Rows from block 4 of a small image classifier, named by matrix and row number. Rows with one number belong to one neuron. Each number is 128 + 32 x the weight over its row's rms, rounded and kept within 0 to 255. All counts start at 0. Numbers have three digits each.
After each neuron's rows are labels from the 100 images, of 14976, where the neuron reaches its largest size: "strongest on" is what is common among them. Only what is clearly more common there than usual is listed. The data: retinal OCT scans (Kermany 2017).
# gate: MLP gate (model.blocks.4.mlp.gate.weight, 1280x320), inputs 214-319
# fc1: MLP up (model.blocks.4.mlp.fc1.weight, 1280x320), inputs 214-319
# fc2: MLP down (model.blocks.4.mlp.fc2.weight, 320x1280, transposed), outputs 214-319

gate.25:085073147142119143097099136122147128155167118152158101088127156125146097116105146141130132154188148149079109098107131147131109157133159166121102152148124106164101059119116141092112112103201192143118118118153143095077087134170105105136152148149159118173093154132175110104143129060127080146103174128159131152078113198114
fc1.25:137166061150096165116119149120139110133053144122117176089050161132100155135146141144071144131132140126163129132112108132110160112112137063176137095129128147121114165118190164157127171135065119124132104215090133185200112103091164210108124164139157190155152099123190211106131052212123101102100130162111128117080144069094
fc2.25:154091074046118115155108081056120136211102137116166157092106132158118082180160124132114161154146116188118119088136116037133155157051115191100086122135176130116153116092101191168121144155092158135112071068138137099155137131108134184128118141165141139153110139164121117140119153138113121118068130145143103156127199098055
strongest on: finding: choroidal neovascularization

gate.351:103147116135084095095102223120136144108112138108136161112125127139134138138157103126130093150101085091176098154102081196106126085139144061167102099145174098150153132140124108115123171169123116101157103067159087064192153137174170081100107151228183148116154123159141154130131166149182117189059103117137186126093162119114
fc1.351:158091094114159129208158140127143110151134162100093102103168163077111156154158137112169089163074165159120097117142117107096118153171151153127076060112152154096102108100120168124150101105105133165141096062117128152153138119123095122141084140151127153099059112154118114069051142166166062175178179102124086122108133174140
fc2.351:150127058105090137170146136120176119113162118090085108144146079150106100130180124073176138140127177096123112120125092192056104146180133139131148112132161179114128131091122159128091154163168085119115127118146072114148101117116148097112105131174176124116099112142110143112156096190198103163123126143151100136093179161088
strongest on: finding: diabetic macular edema

gate.404:077159110177148155098164117195129175156110181164110139123199121128145112149127124124116101145154094159100069135116124121142106132110198091112104064121126184111116141179105081154097165106099138117121130097104079153156098101114133083145062153154134158121148076103162076124158125103096132162092188114112168129112167136157
fc1.404:097169154113098142115151144139129091127111065078105164081144118133098148189180088079129150123187178137086153171119089182109090187134092053132128111137130156132153145139098162137108060196110071130095185130100075149075142192156111135146092135152156129096135168102135111089142118109126160159165085157120134078103102137119
fc2.404:127158109110139178197154139174122125104114177143122096097151108114123114189122118138186100165097148159052090172245098144122084049163149118122085144182101129143094093087116123130100063159119037166065108140126087137147126179101113207165148147089141156075051113113144119090118162090155118169122089147130093188146170118108
strongest on: finding: diabetic macular edema

gate.86:122109082068127091128132125083109098117108105133095154096169117118067113064165145189103150168136064138101131154149102144118117136185187112179179139130105160114159137116143153113192129113147153141085101136174136102164125084133129113168120141124109125212105118136125073112113175175131111159113128157115086153193067113177
fc1.86:141132143090183151163094115126171118088066130159150093163116095122161084107122141129136120081092133179120048174118114148153090154157141095144038141126141036182115141167101118089064061128111153148088175118133172102152140178112091134129121071148137097090106122154121153126148117093092130104134070146129103165113097089185
fc2.86:163083107110131132145065071168139151137130086153157117157140131124116119125147157176089130082101113114111109163080160159168131151184161190157077141107103146174202188200117133115102014102118105109122114094090153115172059182081161121137136132149141101108109125098114090083174124107160120104116118137103107165149079088184
strongest on: finding: choroidal neovascularization

gate.648:137118145134128154161132119142093092086133230180087113102136133092046147105162122124141144097071102103113131123158122093126147162115126162140092161147058128134103133120155083066066113125178181084172178147062053133117135144054126085065151145161100134138108158148083122060188070145153181157154130163080149183112140131038
fc1.648:127103102110073150144136069192165154164111087133046106151156138028087156135122122126113172121115103085107128157161162124130074084104128121163190128136099121107129188091127094097080171174116118057181086107129033104131162141139128127123131146110106129162133146140145106154175107174141121122140111176114149087118130126073
fc2.648:137138159150121111153158189203110164139112132158124169163157028140109137130076191093120112163114140133159137118051106119165121116097156167118132107068114057162080142128092104140106111134188117143116202133148145117144153122113184138100113156160101072123163114104129101144081111139165111123084178171151155169155161146074
strongest on: finding: diabetic macular edema

gate.697:089134142107105114131133120167107182112094155175110116112106172157123100226125102117168043137156134106145162152113163102139143132105138127117105090107138085137150182122137147183138119149096144156118140144165112120137059103146137134161093164100105162100165148129164179080123166118160082147099126105128175128144118123181
fc1.697:132185170137158135162125103138125157099108168094133151105159125090094243127125188094155141196079064120163159148195147157095109107132114156088146157100177163145139065141080203091117167176148094098112122115114149151167172178129169112108138095130126098135099127124102117174100090113146097110148120085100101114124123146104
fc2.697:096124125150144122129108125105120133100073151115157136162166092136107191167197167160088172122098092079116170169188163162100142178112171160115152149134128104122161117096086177058161104206111103122098120147106122131163109147120202138105111055165136131146106104072115084142086111094144085089098099089069160123161125153083
strongest on: finding: diabetic macular edema

gate.652:077103151165142162133209173115149135115094106130120132180145176071128137148120116102085180134106136152070150140142080106129114145104110124134131114099068105155103120136098165085132132149104123084147114152130111116110119181131126099129122099135204072155127103123113086095140175124167096081150186103143111123124129110142
fc1.652:151154102113145129056105087088121137140137086103121131076104147167128144090126141113165131104127214090102137104173145071141088079154177108116148068103125108103109147147138148147116097093144135097138092101143138125093130120107131098190115095176091153152189117123072170110132154167123168160123120152127152155166140133053
fc2.652:139175108123154104145141149113080131114180110124125110117041093077124119107138051180167129167104161147131069069129100120048076122154205078158170133128136136094145145115072123110128132111156136141169121155093189136104111122137124138136121051128148149165174073103064129111099135145126148176104136174077101120136090122129
strongest on: finding: choroidal neovascularization

gate.544:120124124158093119073142186180133091132129126178082148186134108152122153114147120120089074115185128079112138165080078033096122070172128164140110175153169091106191145150119098126158102140055188082139133139177112104101099118160174134148155116139140132072114148187070126073072133116147152119140140142088119120179145139124
fc1.544:121087117112133124185137095092114123152097153142094080052083159132091087152137093100087097087143169113106139140161120121104140119122072149164153149133079130078157077120133107122122151139131174140074119128106160179125077210124110179113150130098198167137151065136118114113098094108080144120148102169127102116107105137123
fc2.544:105085114144138151173147100152176096160072141125104134081113189097126100163128120106117099084166114124154129172169131102080133067094091157096153153208066109138142152094101119088163153149112152105113142131134189157141080161129138190138132133115186170165145079132100073119107108143107141125085110135143114174093088117151
strongest on: finding: choroidal neovascularization

gate.401:116167138170101201117143155099106114106121137163109131072182095158144156152157137160101126098171122130147118133086100204140112148181102134110068111116200093124144121127153097175143078065136115111039157078180119126158107065122095181215126149147121188104090096105097133116151131119108134135121074109128101178133106164173
fc1.401:147154168136106116161168146137132086108116129145123174135165098110134116140132093132102181135130166180139106133109138181133169116146104127158122101159107129090166096135144101107100101079127082135074099108094058088167138046074074187199159089171130174056115135130160161105176130147150174124124100091093121212130183159175
fc2.401:163111112141077103173147136110131066132165097132113134102106100096132134109093093222088126120138120084123132164143116170118099115123157121167124135143137132091057125085138142104102133129128141110093225130174137094146117066079173152129085137127138137136151145140127148143120143109130154115110081155081150118149070164204
strongest on: finding: choroidal neovascularization

gate.619:141171120121155159165113141188143158146189131152139138109111189157083093127145127062116124104152103122111134161098114141105162118159104128138117173089120099082078105156117121187070091128127154131101046155150085133127175155162184116100151074116102131099130064115102134130157092185081142178054131097145136115065115142156
fc1.619:181140151149116061154146158110080138119123125104104151131159175135116152103153076108154193078141144110119093156133060103164156081097116099090149151154170162151163143109157115127130133100095146167122168123130129137055198136139074117105167153102074124108179121073081169170128096120159124163137141182134146157164092114107
fc2.619:157159169176132117169126153105127145122149141116095166125119133059085121125155112104194156142177101105036128163121142101141177181133140116121191118146153114171142121112108103190155136116087097124111161149133119113074149169155092127109132157078105162104164105129085209124109121134120118150130123126100097185145043166150
strongest on: finding: choroidal neovascularization

gate.581:067126115078106128152141105114116033075195095184185156134136087113161107152121118144143129169158122078151123146143129142108176145117109152176076113134136105138142117149158122117103141137132172129088051125177084166122133111083089145200090091136131136146176102138122107061118117129142162146137151210146147108071105158161
fc1.581:105205119157157187143085212110091101110118156105165132098160172134098153087190101109126094075088078164135140093178145135195175090077067149090129117132105135166167172180136159103119103110117105136147111079140111127062141198163112094101096083086178215122139142098148143120131083077103176143181077133074057197133091074153
fc2.581:143165140108116173183122160080132064076110194123140163110165113096116133054165127147211073099084133151121140087150175131170155082105120132107153124119116131153113173104161139115135130094100133119137124119097072128069134138122161159134071076093146175081094142151069176101122120107085106140141087138103101161137098038124
strongest on: finding: diabetic macular edema

gate.474:140048136171118151174100156114090138115097103089113115141100188128202133186116119098122109196073122123096153129127131121116103146084148139132124114135120123129117173196132102158157166149140138125108125168155110172166110143109135109165158105154180157134176122146060168200118147105121109113137095104109167159091104177114
fc1.474:131097136113167200096049120140090162115190149159173143090159150119101072161099080118133107124107107141097067167137092101166202113151166118101128097125116147219132118127147136097128092136078135138131097190136178120137105180140156132041132100120184090157182110098134083106089158159114091121078145105136145086109068139109
fc2.474:128140070184095120142123143112125142126143136165139122104148132174110137160150139130122068101089117119121117123102144106089187173133119157135159113114185112087099122163116123139159101131241110077040057177117165135071155150132108124117130085133115071108090116092098092073098140118121164115061142136171069125103137147194
strongest on: finding: diabetic macular edema

gate.675:108196103143141103076106109192166118133175132203134179166080112093119094154117130140141117072106115076151164068128175120100106133150174054157127180135093104082134176157124144163172131137137053099128109074161111168061125139141212057097124184076183122137151137151104136102094160118172135140121137130136104122117129164203
fc1.675:147192107106113153115142178071157125140119072131135115106121089098122102178124142124099093049116141124129100133174162169078131084106115121131169160123139154131100125117095120137118129103168211128128143171155105129122140194111114147080155126128092153167144124102115115063175125155068119081096097117150112149104088128165
fc2.675:076131141131109128180113181091082095127105096159118119122117089096065124135062105130120134153139212128157186119082130164106153124114107119146152121119141139152138096123095077080197146073087146134147118107067157145127122157117107123141218152099129196142118132128132084056146134157135138129177112150119161065136095103139
strongest on: finding: diabetic macular edema

gate.367:089139070140130200115186165154097102122184191123087135129137081111114062139187079169168167162170164096128098106118115071139210120156152101128119148108131152150075160121095118176090174133129109040211150104151131148168143128166153171158106117119183174113093152098106185134152073074095114136114124144181151113154103133065
fc1.367:161129156114147108113134087162158104116118114097130148147106150172150139128091141097094112075076107143141146100136174137200127199113107179166137126073104140117127083102164175099146143132115121188080105121114132116121119135079138143134182099129139095111127125132159097093176100153118129164169152115088127134203170162155
fc2.367:104142092109061119132148152140129091150134161098119096193132200156147155122085104127113162101195139126124122179105086120110151153183160138115152110093091150125180163113112116173104137121151138137160084146143097116091102067090180143130141171126133123106161105142102118104098110077088168119129094107133115061099077192130
strongest on: finding: choroidal neovascularization

gate.263:181060103132114162057027148137099137116099073128088177082169088145164140101176178170171122119073132170154101126205118151067096141150142127127162115138122149143169123143144111103099150155145123081162092101108100127094078123129153146136101210171120145090153159083135140145130068156164102134132090118100124140132090163136
fc1.263:146174103118132104123090124138159102112113171137097125144143168090122078119137140129164069121071143112081085122203131115113044095084117179093175115092145182132127146076141072136120105069160076091147119177125133155125049194121139139127077178113175087114151174061148082120093162097155147159143173109079125151129086167124
fc2.263:101159105107096107110176091145140172121125103132143038084081186142128120100105139096153148151172100158143112096109133152082118149158102154132066132134163169147134017088166124141101122183117147117116095141116124115149150074142105195117155090052130136154128186131179122146115160112125114170139131160085198112136144146125
strongest on: finding: diabetic macular edema

gate.676:124101095102128089145127110161097092182096180191127141126171108125117151147139135078163154104133118175086167145104138177125141072117155068114145128098114129181155154214128111126146199147086062110129137151157092111166065146110154134151092140217151086155179175091131146147143146143196102162129141137163186148136111133122
fc1.676:108151138151109066116134126161104128144092051113137126130129117128131104096104186139139130029121138133178134144110120118137139147111109105122156178130109131119104067200157203144093171137047123167166096103132071106099076125105153078085106106159128118071119107101162131109070090172105142139104106083123144075134131174135
fc2.676:140138169178100109108156135088141116157128099108126134144156081131113141146128129165159121096096136167152112195155116076130118139150097174102145128116172146088154122148174156099131187089121120120118087122111030135114077110141168071119088132087118085135102086114129100084151110142093158133105146092131122134173116161140
strongest on: finding: choroidal neovascularization

gate.399:090114146132070135165139152083128114150146128140063120187082125121156144142163142115107159137126148122129132129118141114123139130155098097199081120113103086149103233141161126112096173163097142114117116103120142157100136182131155178081157138116097136119079094161166135125134076052096135114153126094133179121171182130091
fc1.399:097124141141165134154160166156139125126107067115139117152092087123118152113158139056137128113146177185088088078142164096182120135116149094110132162138106168129121112100143098138107151092148073152091119088157132091166164161177101223121137092068091158129125155112116139096098128172113126142134081175137104139110115090132
fc2.399:177121172088187110143169143091162147168149098139102127169109101143117108100161159074146090154126171119074097105130140094159142170173192114156177159136118158112092152104121114179101165061111072139128149102163098131124156166218123209084134110095136146084074184125119167172104178126151109148123088158102126092128136089171
strongest on: finding: diabetic macular edema

gate.702:147127104162166079100090133151068087155140147124114149119135172070141130097100083189148112089119138125149064121161074158171182114123103096141127117146128131171123157145128201121043160117175135088170130142166115123145151110164149124116058094123137126164153106069138116127121210106119144118100128159056107117092169146103
fc1.702:169102128179120101151122142128125052091168145091075120158109159120151091126156120136146127142093167152164116102125103149141155099142142155123073095201141115130149173133129152105100139086113124115149117091126152140130172137151146178125125140105138154158133172107158154141133109078116156069151148148144173111148100109120
fc2.702:110175098166149142127092123095079115084160208065127091148132173157157136135125108143158150156150164108159127151125084165162128165146156147081019078160184123167150132155128096097125102081092156145147079081100135132098149150165126106064158092103123137108140151068162166147167122124083136066167126127154145124145098067109
strongest on: finding: diabetic macular edema

gate.157:123164158112203098135182105123119178145172141148155135135123134123108112188122164172107078104125097095097155154189042127182142083093110136158120065096097155152126111106129115151107104127150114101098086137118117128095105110134143223142131132090097077208078110116144157149159129116153129121099117162153164108125141175148
fc1.157:127069146155197097107210116135103163114141140158151170169165112110154097108142118138117119111139083121141114135097116133156121155120107095068178132107116131089099188105119096194167118194118167102118166113133152114137107178137125179168101146121167105109151149120108210136092172200110103132158192140119134179139159127107
fc2.157:142180104119109119138133111120152133118161158152140113110154132087084120179089073145168184086112127109202110122081201137130091187115194150129122087069142103108085101126183129115111153120084128115116128110115116098112106126167151093134185095069112157092199108163152144119128113165117151183225177128154121131097151078102
strongest on: finding: diabetic macular edema

gate.430:106135080122118129110144167147175127077118115163150149145071112188150078161107107144130166162103153078164129144047119144127114147145104127122191145133154091105113180169149101143121071094139151089090120188123117120191125044072113039136142072195150097147160125095136163111121184126165154151117148119108118166045167159098
fc1.430:164122122155087093109132131153096216174167191117140141115120135161076088140160111112106116138101109152109143158165155133113130123107082159142091097168112070137138058128106109129135096181146151099088150122119140193109118129080153197154093169105121147126090160151130128091114141144136108144198118107111066125151046121115
fc2.430:142101114057116103104171175134160121165119121098157077130094111158133139141117118123092182089107169155081111099168238135166113142129122140130140124063086180147073122096115096117138117138119116095120124173126082092074081134125115188156085127114163129112118129080101140133178134157136135135228187155127080142095124122074
strongest on: finding: choroidal neovascularization

gate.262:136083055144145153132098176144132145125086111177130159133115141100085089097192103133073149109154111158109152102111120180160137095125182130142115087141116173181120148141069142065170195135112147132102116095139084161134088130100094135173098116149101103158124084116136146122187127100135123123163125138138151113121125177105
fc1.262:152109149124118151069140171154140113132151100171069118156077186152089102095124084116070097143088126077120090130155083105099132118102146128175079121063161190053111127124109105177181166138130165164093127166098143086141153080167099118097119158078104134133153128170150118117140108171111150135124154104153137125122133158137
fc2.262:118137174100212119105170121113121100151130109143110135158090162137088106159087186152160101101073129137134157124090116107129117099080079122163064099136087136079153118160114141117123158076099127155109116138104115127187157140130182063115156163138136122161082173157105102115190141157121140081081133123159124130156168162128
strongest on: finding: choroidal neovascularization

gate.406:098193094146124147135137100138167169156146129096180143088088176103172140118082150141163117179145098110131138140089145131112111122163146152064119150190172157147127137156119174103141156175135076103149075111161122150129160114153128091109112145127199142129147138099139162168162147071152146123086137113076160120147076124122
fc1.406:135144103146115167171156112135115022141133157167096163124107129101130100082128062127080129067095136138139111140139118141111169122133086105180133128100140125169126126123050105137143143103119141143190143177166110044105098127109132164113219204115144157066120116150120083125084127165128195105098140103147070157127130148155
fc2.406:139115131170158133119062171088178107104121172064135081152132103176172138110161086157130160131107086132064120126100111118173129169113157116125174110093160071099183151116174087202103078152145141175121100153176150171108153124157137170170090141056102164202143162123096124107132076108126096130183075109111129165126118181174
strongest on: finding: choroidal neovascularization

gate.227:141080120094130126147149117107058107129121123178184107161151142123095121173166121077119149079163110149212128128103098152078169129148110127122116090144100124143181109090076099123085098177164091072117060096174130133080127087126158120131067105155100109149122112069154139167119154150166139113154245114140101115097149103173
fc1.227:146152115179146109061117112085156176100136148064113157100118159129174175104124144154129096170074136107088162112161149115149118129084156171116132120117156149168150137211178140090119177122096152160136191134120138151200127167140120115120152153124131144140100100171132146045184059098093116141109028147118127124139092149140
fc2.227:116135140119163102067147115122027121120190101145145085135117107057159135084141109117097128165188060119140142148168099122133200118113116161126137129148144125169116144149108113202128146183124150168169123117114161114054123054100156133125146166125141124093162084169133082171127167116157127183141154099096152096118171119132
strongest on: finding: choroidal neovascularization

gate.229:148078130160050207091154181122136035110145109112150149102100140121154148131136130084128130186165099136063131089129097152158137188165131191172175118143121075131196212128140120080157121122147140127172142126116110130098186120115100109136158141183198174135127159132151201102168163107137158126150101117048129164121133148132
fc1.229:137105136151110178172157171144105136149039115116125133112099108119129116087120085099111133107102130116153128079155117134110113101080088123099161107206098130077153069102136136129162141122163145170101148145131109156108167123119130176145165088131133169115181130137094190131168166103108133115110089063134127168157124113124
fc2.229:113088122125106151156166153122146129129094143100075176111114121113094118070110101088067144140108103108173142105103106129126129104080094145106074104205101156146171080113113141164145139159133136165155149142135097123089167108121105140107144116128181113183195185143143164131140163115099140115137093123123150146144137183104
strongest on: finding: choroidal neovascularization

gate.620:112155062167193136063175122125108101103083086164104090145188122085129044155149130165139167118162155112113162133167088166120137135149161068101160143139129202156127150143118128126120129141116098101130122153166145177124115104135167089136102106178157131160150137123118171089080154103113106111109177107139147147133101160125
fc1.620:118159148140140090144120170144085216136098091135128109090135085168133176168149159108109164104157076075118076106131142120068142111172165107181081133120128147091068102104111117138188104152108142154129136144135175110128080068110098147187076179157098126203144098176084169134117110103152111105116142138163117117146141105162
fc2.620:111093077151118139091159102082127122075121087194148175132147119121139088112190143126115114156106129102154109092162122141103117072106089140130174104113090179114065125094121124103116090106153146089119149149164189193161083064137185111174114170174172151130136089121159142119075124124131073133132186157131091174156121098123
strongest on: finding: diabetic macular edema

gate.669:125140131145155021143135065138172120068093104139085154166019133140167178120143100189173194184132091173119160146127083141184084107120093148160146165085159141086083099083167145105141137144175147105180152176148190047147120090117149118142064087187162144123143105122102097174110173138192082140129145141114074120102118094098
fc1.669:134110136102154116145106121152094121145128155084101103157133086170123133186128179084130151126112127179152125205143112098061113148158135132140177123139117158140139128101109153074091192077129155091150143186091184160145123124146135110152149110112124155091174153096116143067108133112178135139062096161141148151131161133169
fc2.669:108113130077091112143185187078098112148146113116105110139146180164115151144107142115123039173174132140129099115064104093094084137142130086107164176088078108123112119159118143092088180201154137112060150159119147192090178100192153079149132139085164108124093101155148197088133076144140108158164163189130183111076105140182
strongest on: finding: choroidal neovascularization

gate.195:161187139151113188139137105134138097111069124171150099123146105114159080122142137098161090088207186118130132125103130163081105114171082134190098155164140110100157155193099074051135135142097150114115118076137093173127119128137116099149101133090147147133149110127089075162111147085141106111114159113082181162177095118143
fc1.195:104148086126131106120137122215171096072136117127107146146121133149144155162154082153135104085131160097118133156103185144133145067108120171139145080123095094131129159139102132087148136138132146091114137064103057168119176127149090148220073150087049114046115146108158100170139171097084160167119098177123154169087151166159
fc2.195:069177192166131054139090138133120110113130090078043158109135159106184164060108089164161105139162102134117189123114142159119131120129163138139182100156104142067120129082134108123156135139153128150112090069157096045134152186166102163123144119122181119092087137125095183095120160174135171183150115114088141180144180134151
strongest on: finding: diabetic macular edema

gate.719:099186071125100105103144133153122105137113021147127143105114108100123170160103123109105045116198173170114099155155161123144127132103119097170116175130131121141149155142128148129070101159187155117139124076146131095079088139105144134145122075175193118133064134126150160143133132190137115155049120115136154132129107158130
fc1.719:097100076099163067103154068130119065131102149069113121115132159089108165119126144089115115158126103091159149125066119089181144102124114067124121163152136091165157130114143160175048111140121152064147120140143096114110120134171070139123139115141168107129155094161183149106182201125160102123112108198073166137102152147132
fc2.719:130126122126137093114097096158121067159129141129117168114128141066143137123131181070094115157068151100133132147072147073133200097064110071153128154147151144149181148097134157175100160092122190133115118136169158066089128196132040170126134162126194105104163116127129190153129146126189120133138092175086150097101141128138
strongest on: finding: diabetic macular edema

gate.83:144171132117128118164097122089116113116085150101124069133132141111129173149173155165114095107133142141143102132108160136115140133158104104137125187171199134123117102163102114161063081108145150111138186196171159159090100169141169116137126124124099117110188145154124092105128167156115141122099168123179105108054106106156
fc1.83:133166091142176156132158110085148059095083071101123130123120096137098118128130169095106130142117178091199156072154120050143081058120166148131203082139147139137121139153119121149138115110190119103149144094134131195061093085098108187078145117154104146096164082125126130132126160106132091123112142156099128062202092067118
fc2.83:129119051135109130168119117100091134161082135097102093125116147156167163078076156148092089139166149060103183128133141086099110136126112139116156167148155139146121174085181104205071096114155154160110130087124150179101095119136107127157132134134165126144179102112102126132161125158086114120112112140143123119144198106102
strongest on: finding: diabetic macular edema

gate.95:128116161148078196140109106113066070070120138186104194114145153131049129177175109125137149100160144122086091153090241127117200127086113105177155141100098112148140156199129136108137069125137153135140098145087128124170181141154147126115181121155123107121123146122072145152135132097210104135129137142161159133131112177103
fc1.95:162115151138169142165156188111074122139153146196171073168075086146149161090093137099149151120106094107112086193195099121165159111164114185099136131106155091104164135143133139147122167124111073085117172082155113134092081078127084147150111026153142157181165160127185140201121116097142162131133116161087079131106179124124
fc2.95:164102122150100183147095132079092146116061208166099118070095140169047122081155134064143162064146143147129168168145253142099103142123163152176137129142114142131169171178148143136158097103133166104119146136111153132080164128160098114131130138081132137070108099185104131108170152061149176112136102179138137134154126087103
strongest on: finding: diabetic macular edema

gate.735:160106132128103111118129086168153064116183080214118121124158136113181143123135168119126177124117157111140168204109089124161093166135138145123130164078163096153121160116157203106168062162091158090104177079160080138115125139087166105128124131120183103155066100179147086138086076166112118141075122113136128152154126105157
fc1.735:139121128109137100156111131121086239040158116051129115083146095108126075178078109085180145111157158121147135190156179096127092099120108162128132148198093166136202115183127138142151137128182116115126125145149135098091087084056103116119132090090064147148171114115150189102103147111105166127157131105125073144131072134167
fc2.735:130044120050105060096152086152127126090075182138125164160121140168152159162143124191204147168110124109058151154130088137146164131134119106164151191125086115180123074152169147104069160129080145091166109145123133106165098138126094148115172169086060131062176133185174175119096092109113116173103084154106121100106065106107
strongest on: finding: diabetic macular edema

gate.650:068179127163187175105075138137106195134090122162145128156086172170140128077076105114139142152069140191093112158127117139166139085067100074090111113143164174154143050118116155128124078159127159107118159117132141057134103130167140115138149092135171148134140146124145123159127159129162087104172094122127179110128138120137
fc1.650:128119122139212120164102167130144071119135087109129145180094182090140093091165153152081125122067127137192106095120129145081087117134130088111116112120161126139130072154205165112119130079151141097103146150120103100131150119153109111181153106141169174154111129096128128088117108128082139136125191055165096176140167126133
fc2.650:119147086184133149131134139075145137140129161110137095085140138103161131120091131094093136177148133098180087111051109136172105159125086201122125111129158126133148099132162121136107128111076102126128121125083145130064146179091136074104172119146153100143177172075170135167154175078134139137146187095162129177126137089112
strongest on: finding: diabetic macular edema

gate.264:110155125153119188134096077153108107155168123126142126121137038113131144119120086102117117113135096202084094078086155151050124092151127095145081118136151090152180164101139165124108130147168125161164086090085106121149159113118153148102136144068133160152143129135167132124185172137123151173104089104130117139107146104141
fc1.264:110063143101191158158092098127130134100098133127075115192141099171102156118119176104203128114085151104119092121109087131186127167125119161133084122106131126182120162154104121158161136082089181070126173170158165179139117130080158123127132144155153074091147102146115186132091130125157098088121162147135165181137070135115
fc2.264:101129184130107139139125125167142096076126103127144153112143137165046165107115166132163141116089076176086183102125116132123060147184133084160140084073125109127081125128116134117211144097111150138120092118146104150075136117115141138163122195109205153159144092145093133120110131096126169161162159092087167135139152091192
strongest on: finding: diabetic macular edema

gate.720:129151149098099155191154137136061131085103163135160166090107147116119149165140119159118149132145109115075105096130098105120140069134144214181153160117107140177091159077143183142165074111139185124139167146130105094157085084119156151117051114171150131132147092093138163072096101130135148127091083113104144105128139147139
fc1.720:077114129172120107144121149099218157193174135178099160126104099105124164124092167115143125067106128110139116107084121084137128161137143120102164100136168136111140099148095032154067168149139132151146157127170101127140171131163123091176137167105127163100107139128054123103130150107111116122082101207144116128121095157168
fc2.720:093108203107109141131113125123147119134126131130095197188137147114113099203141145139096126111106092124095179095044123088101109076190127136161119155172078173111177115089065113127137160216177168111179108158119142096120166153135108089128150141237100112130143125128091179092088124110111122106118099133133169121078116193171
strongest on: finding: choroidal neovascularization

gate.32:142117151140117061141148087041101144135152129134151137143118145127094173137114124092172131078101116127137105094166148142127097079123128146115119059079144138113125129116131081124105122142040129069106060117107124110123124075151163152112103141151171153160149111133150153144113130154129145172104119109090163139155121201154
fc1.32:105093103098106172138158132147092132128069071134103142160072203143138053141198136129109117157104061128146206152062112152101169120095093127116143183151138097150122092157136152135160144153118171142097102087099149102168143109127111134129091178112136138109137085098120065040077148090131127154106162170106114116104089165139
fc2.32:072110173101116158139094147128196145118046098123152145166138120133145114122160152108141091101095097121123160076141095153142137114141118126144136112162179110101150139197168176139180104144160113124120119129111162094178151142121044136113175098171107135161161183080092100104121132166104155114133116150124091093110172137139
strongest on: finding: choroidal neovascularization

gate.576:116102093142193158154138126100110156093169120174137062138177137127090122110199087137088103132178140123119093143133110158193093130143138128081110126150127125158142142130151114125186164096162177076150128126137174139154088154154177094094185095162117075156136146099137078160121181161108168101110108126070158187136161147108
fc1.576:087100113161129074096124137139112122194115151083132160148131136135144108096134119185106159151108106100140171056125095137130147165119103186165191083190144120099108149132193132123127149065082180157157100115136098129130119129138167090090125110118121185137105107136147082092144180134175135162157149128138155148140112041190
fc2.576:125169181113110121128111085098117155133122074155096158136113119117127109148126093128065071099142136122165078131151095131205155117090180067127127111092145106150117165162137079136143168087176150091120089158169116123140134178118095151113159148149144150087115126105121081168020191151127062094154109132207120166105083150087
strongest on: finding: diabetic macular edema

gate.303:089116121145079145114167133143085203112120117160129107135109084089151114112214179134143114158161123079117174190125053116118122136132107103156159220092064197125118139139143149086200140109143136136127124162138111126135195122064186166093116075093169175112189062134142145157100113153113130133081091167151111104155110121140
fc1.303:099095154056102087110151132164126133188130151102115083098119137090084121145182129152111104071142102103125138122151132107139138143126188116154162151122167140111097162100118137108145147085097108153082131072127152138163073149088176194154193137133121127114158117131129100102040089162113108112102153152182059117122169119144
fc2.303:129117125106100123172083120103059108119109138068083077097148134153064088134132122137108128097143101071171178130162083061155154149092158139174125172128146176107123176075155144151082182068106110154100108145099111109141060111133187130128210181145138100136153098142144208087124116196093081112180137119191079101122141131101
strongest on: finding: choroidal neovascularization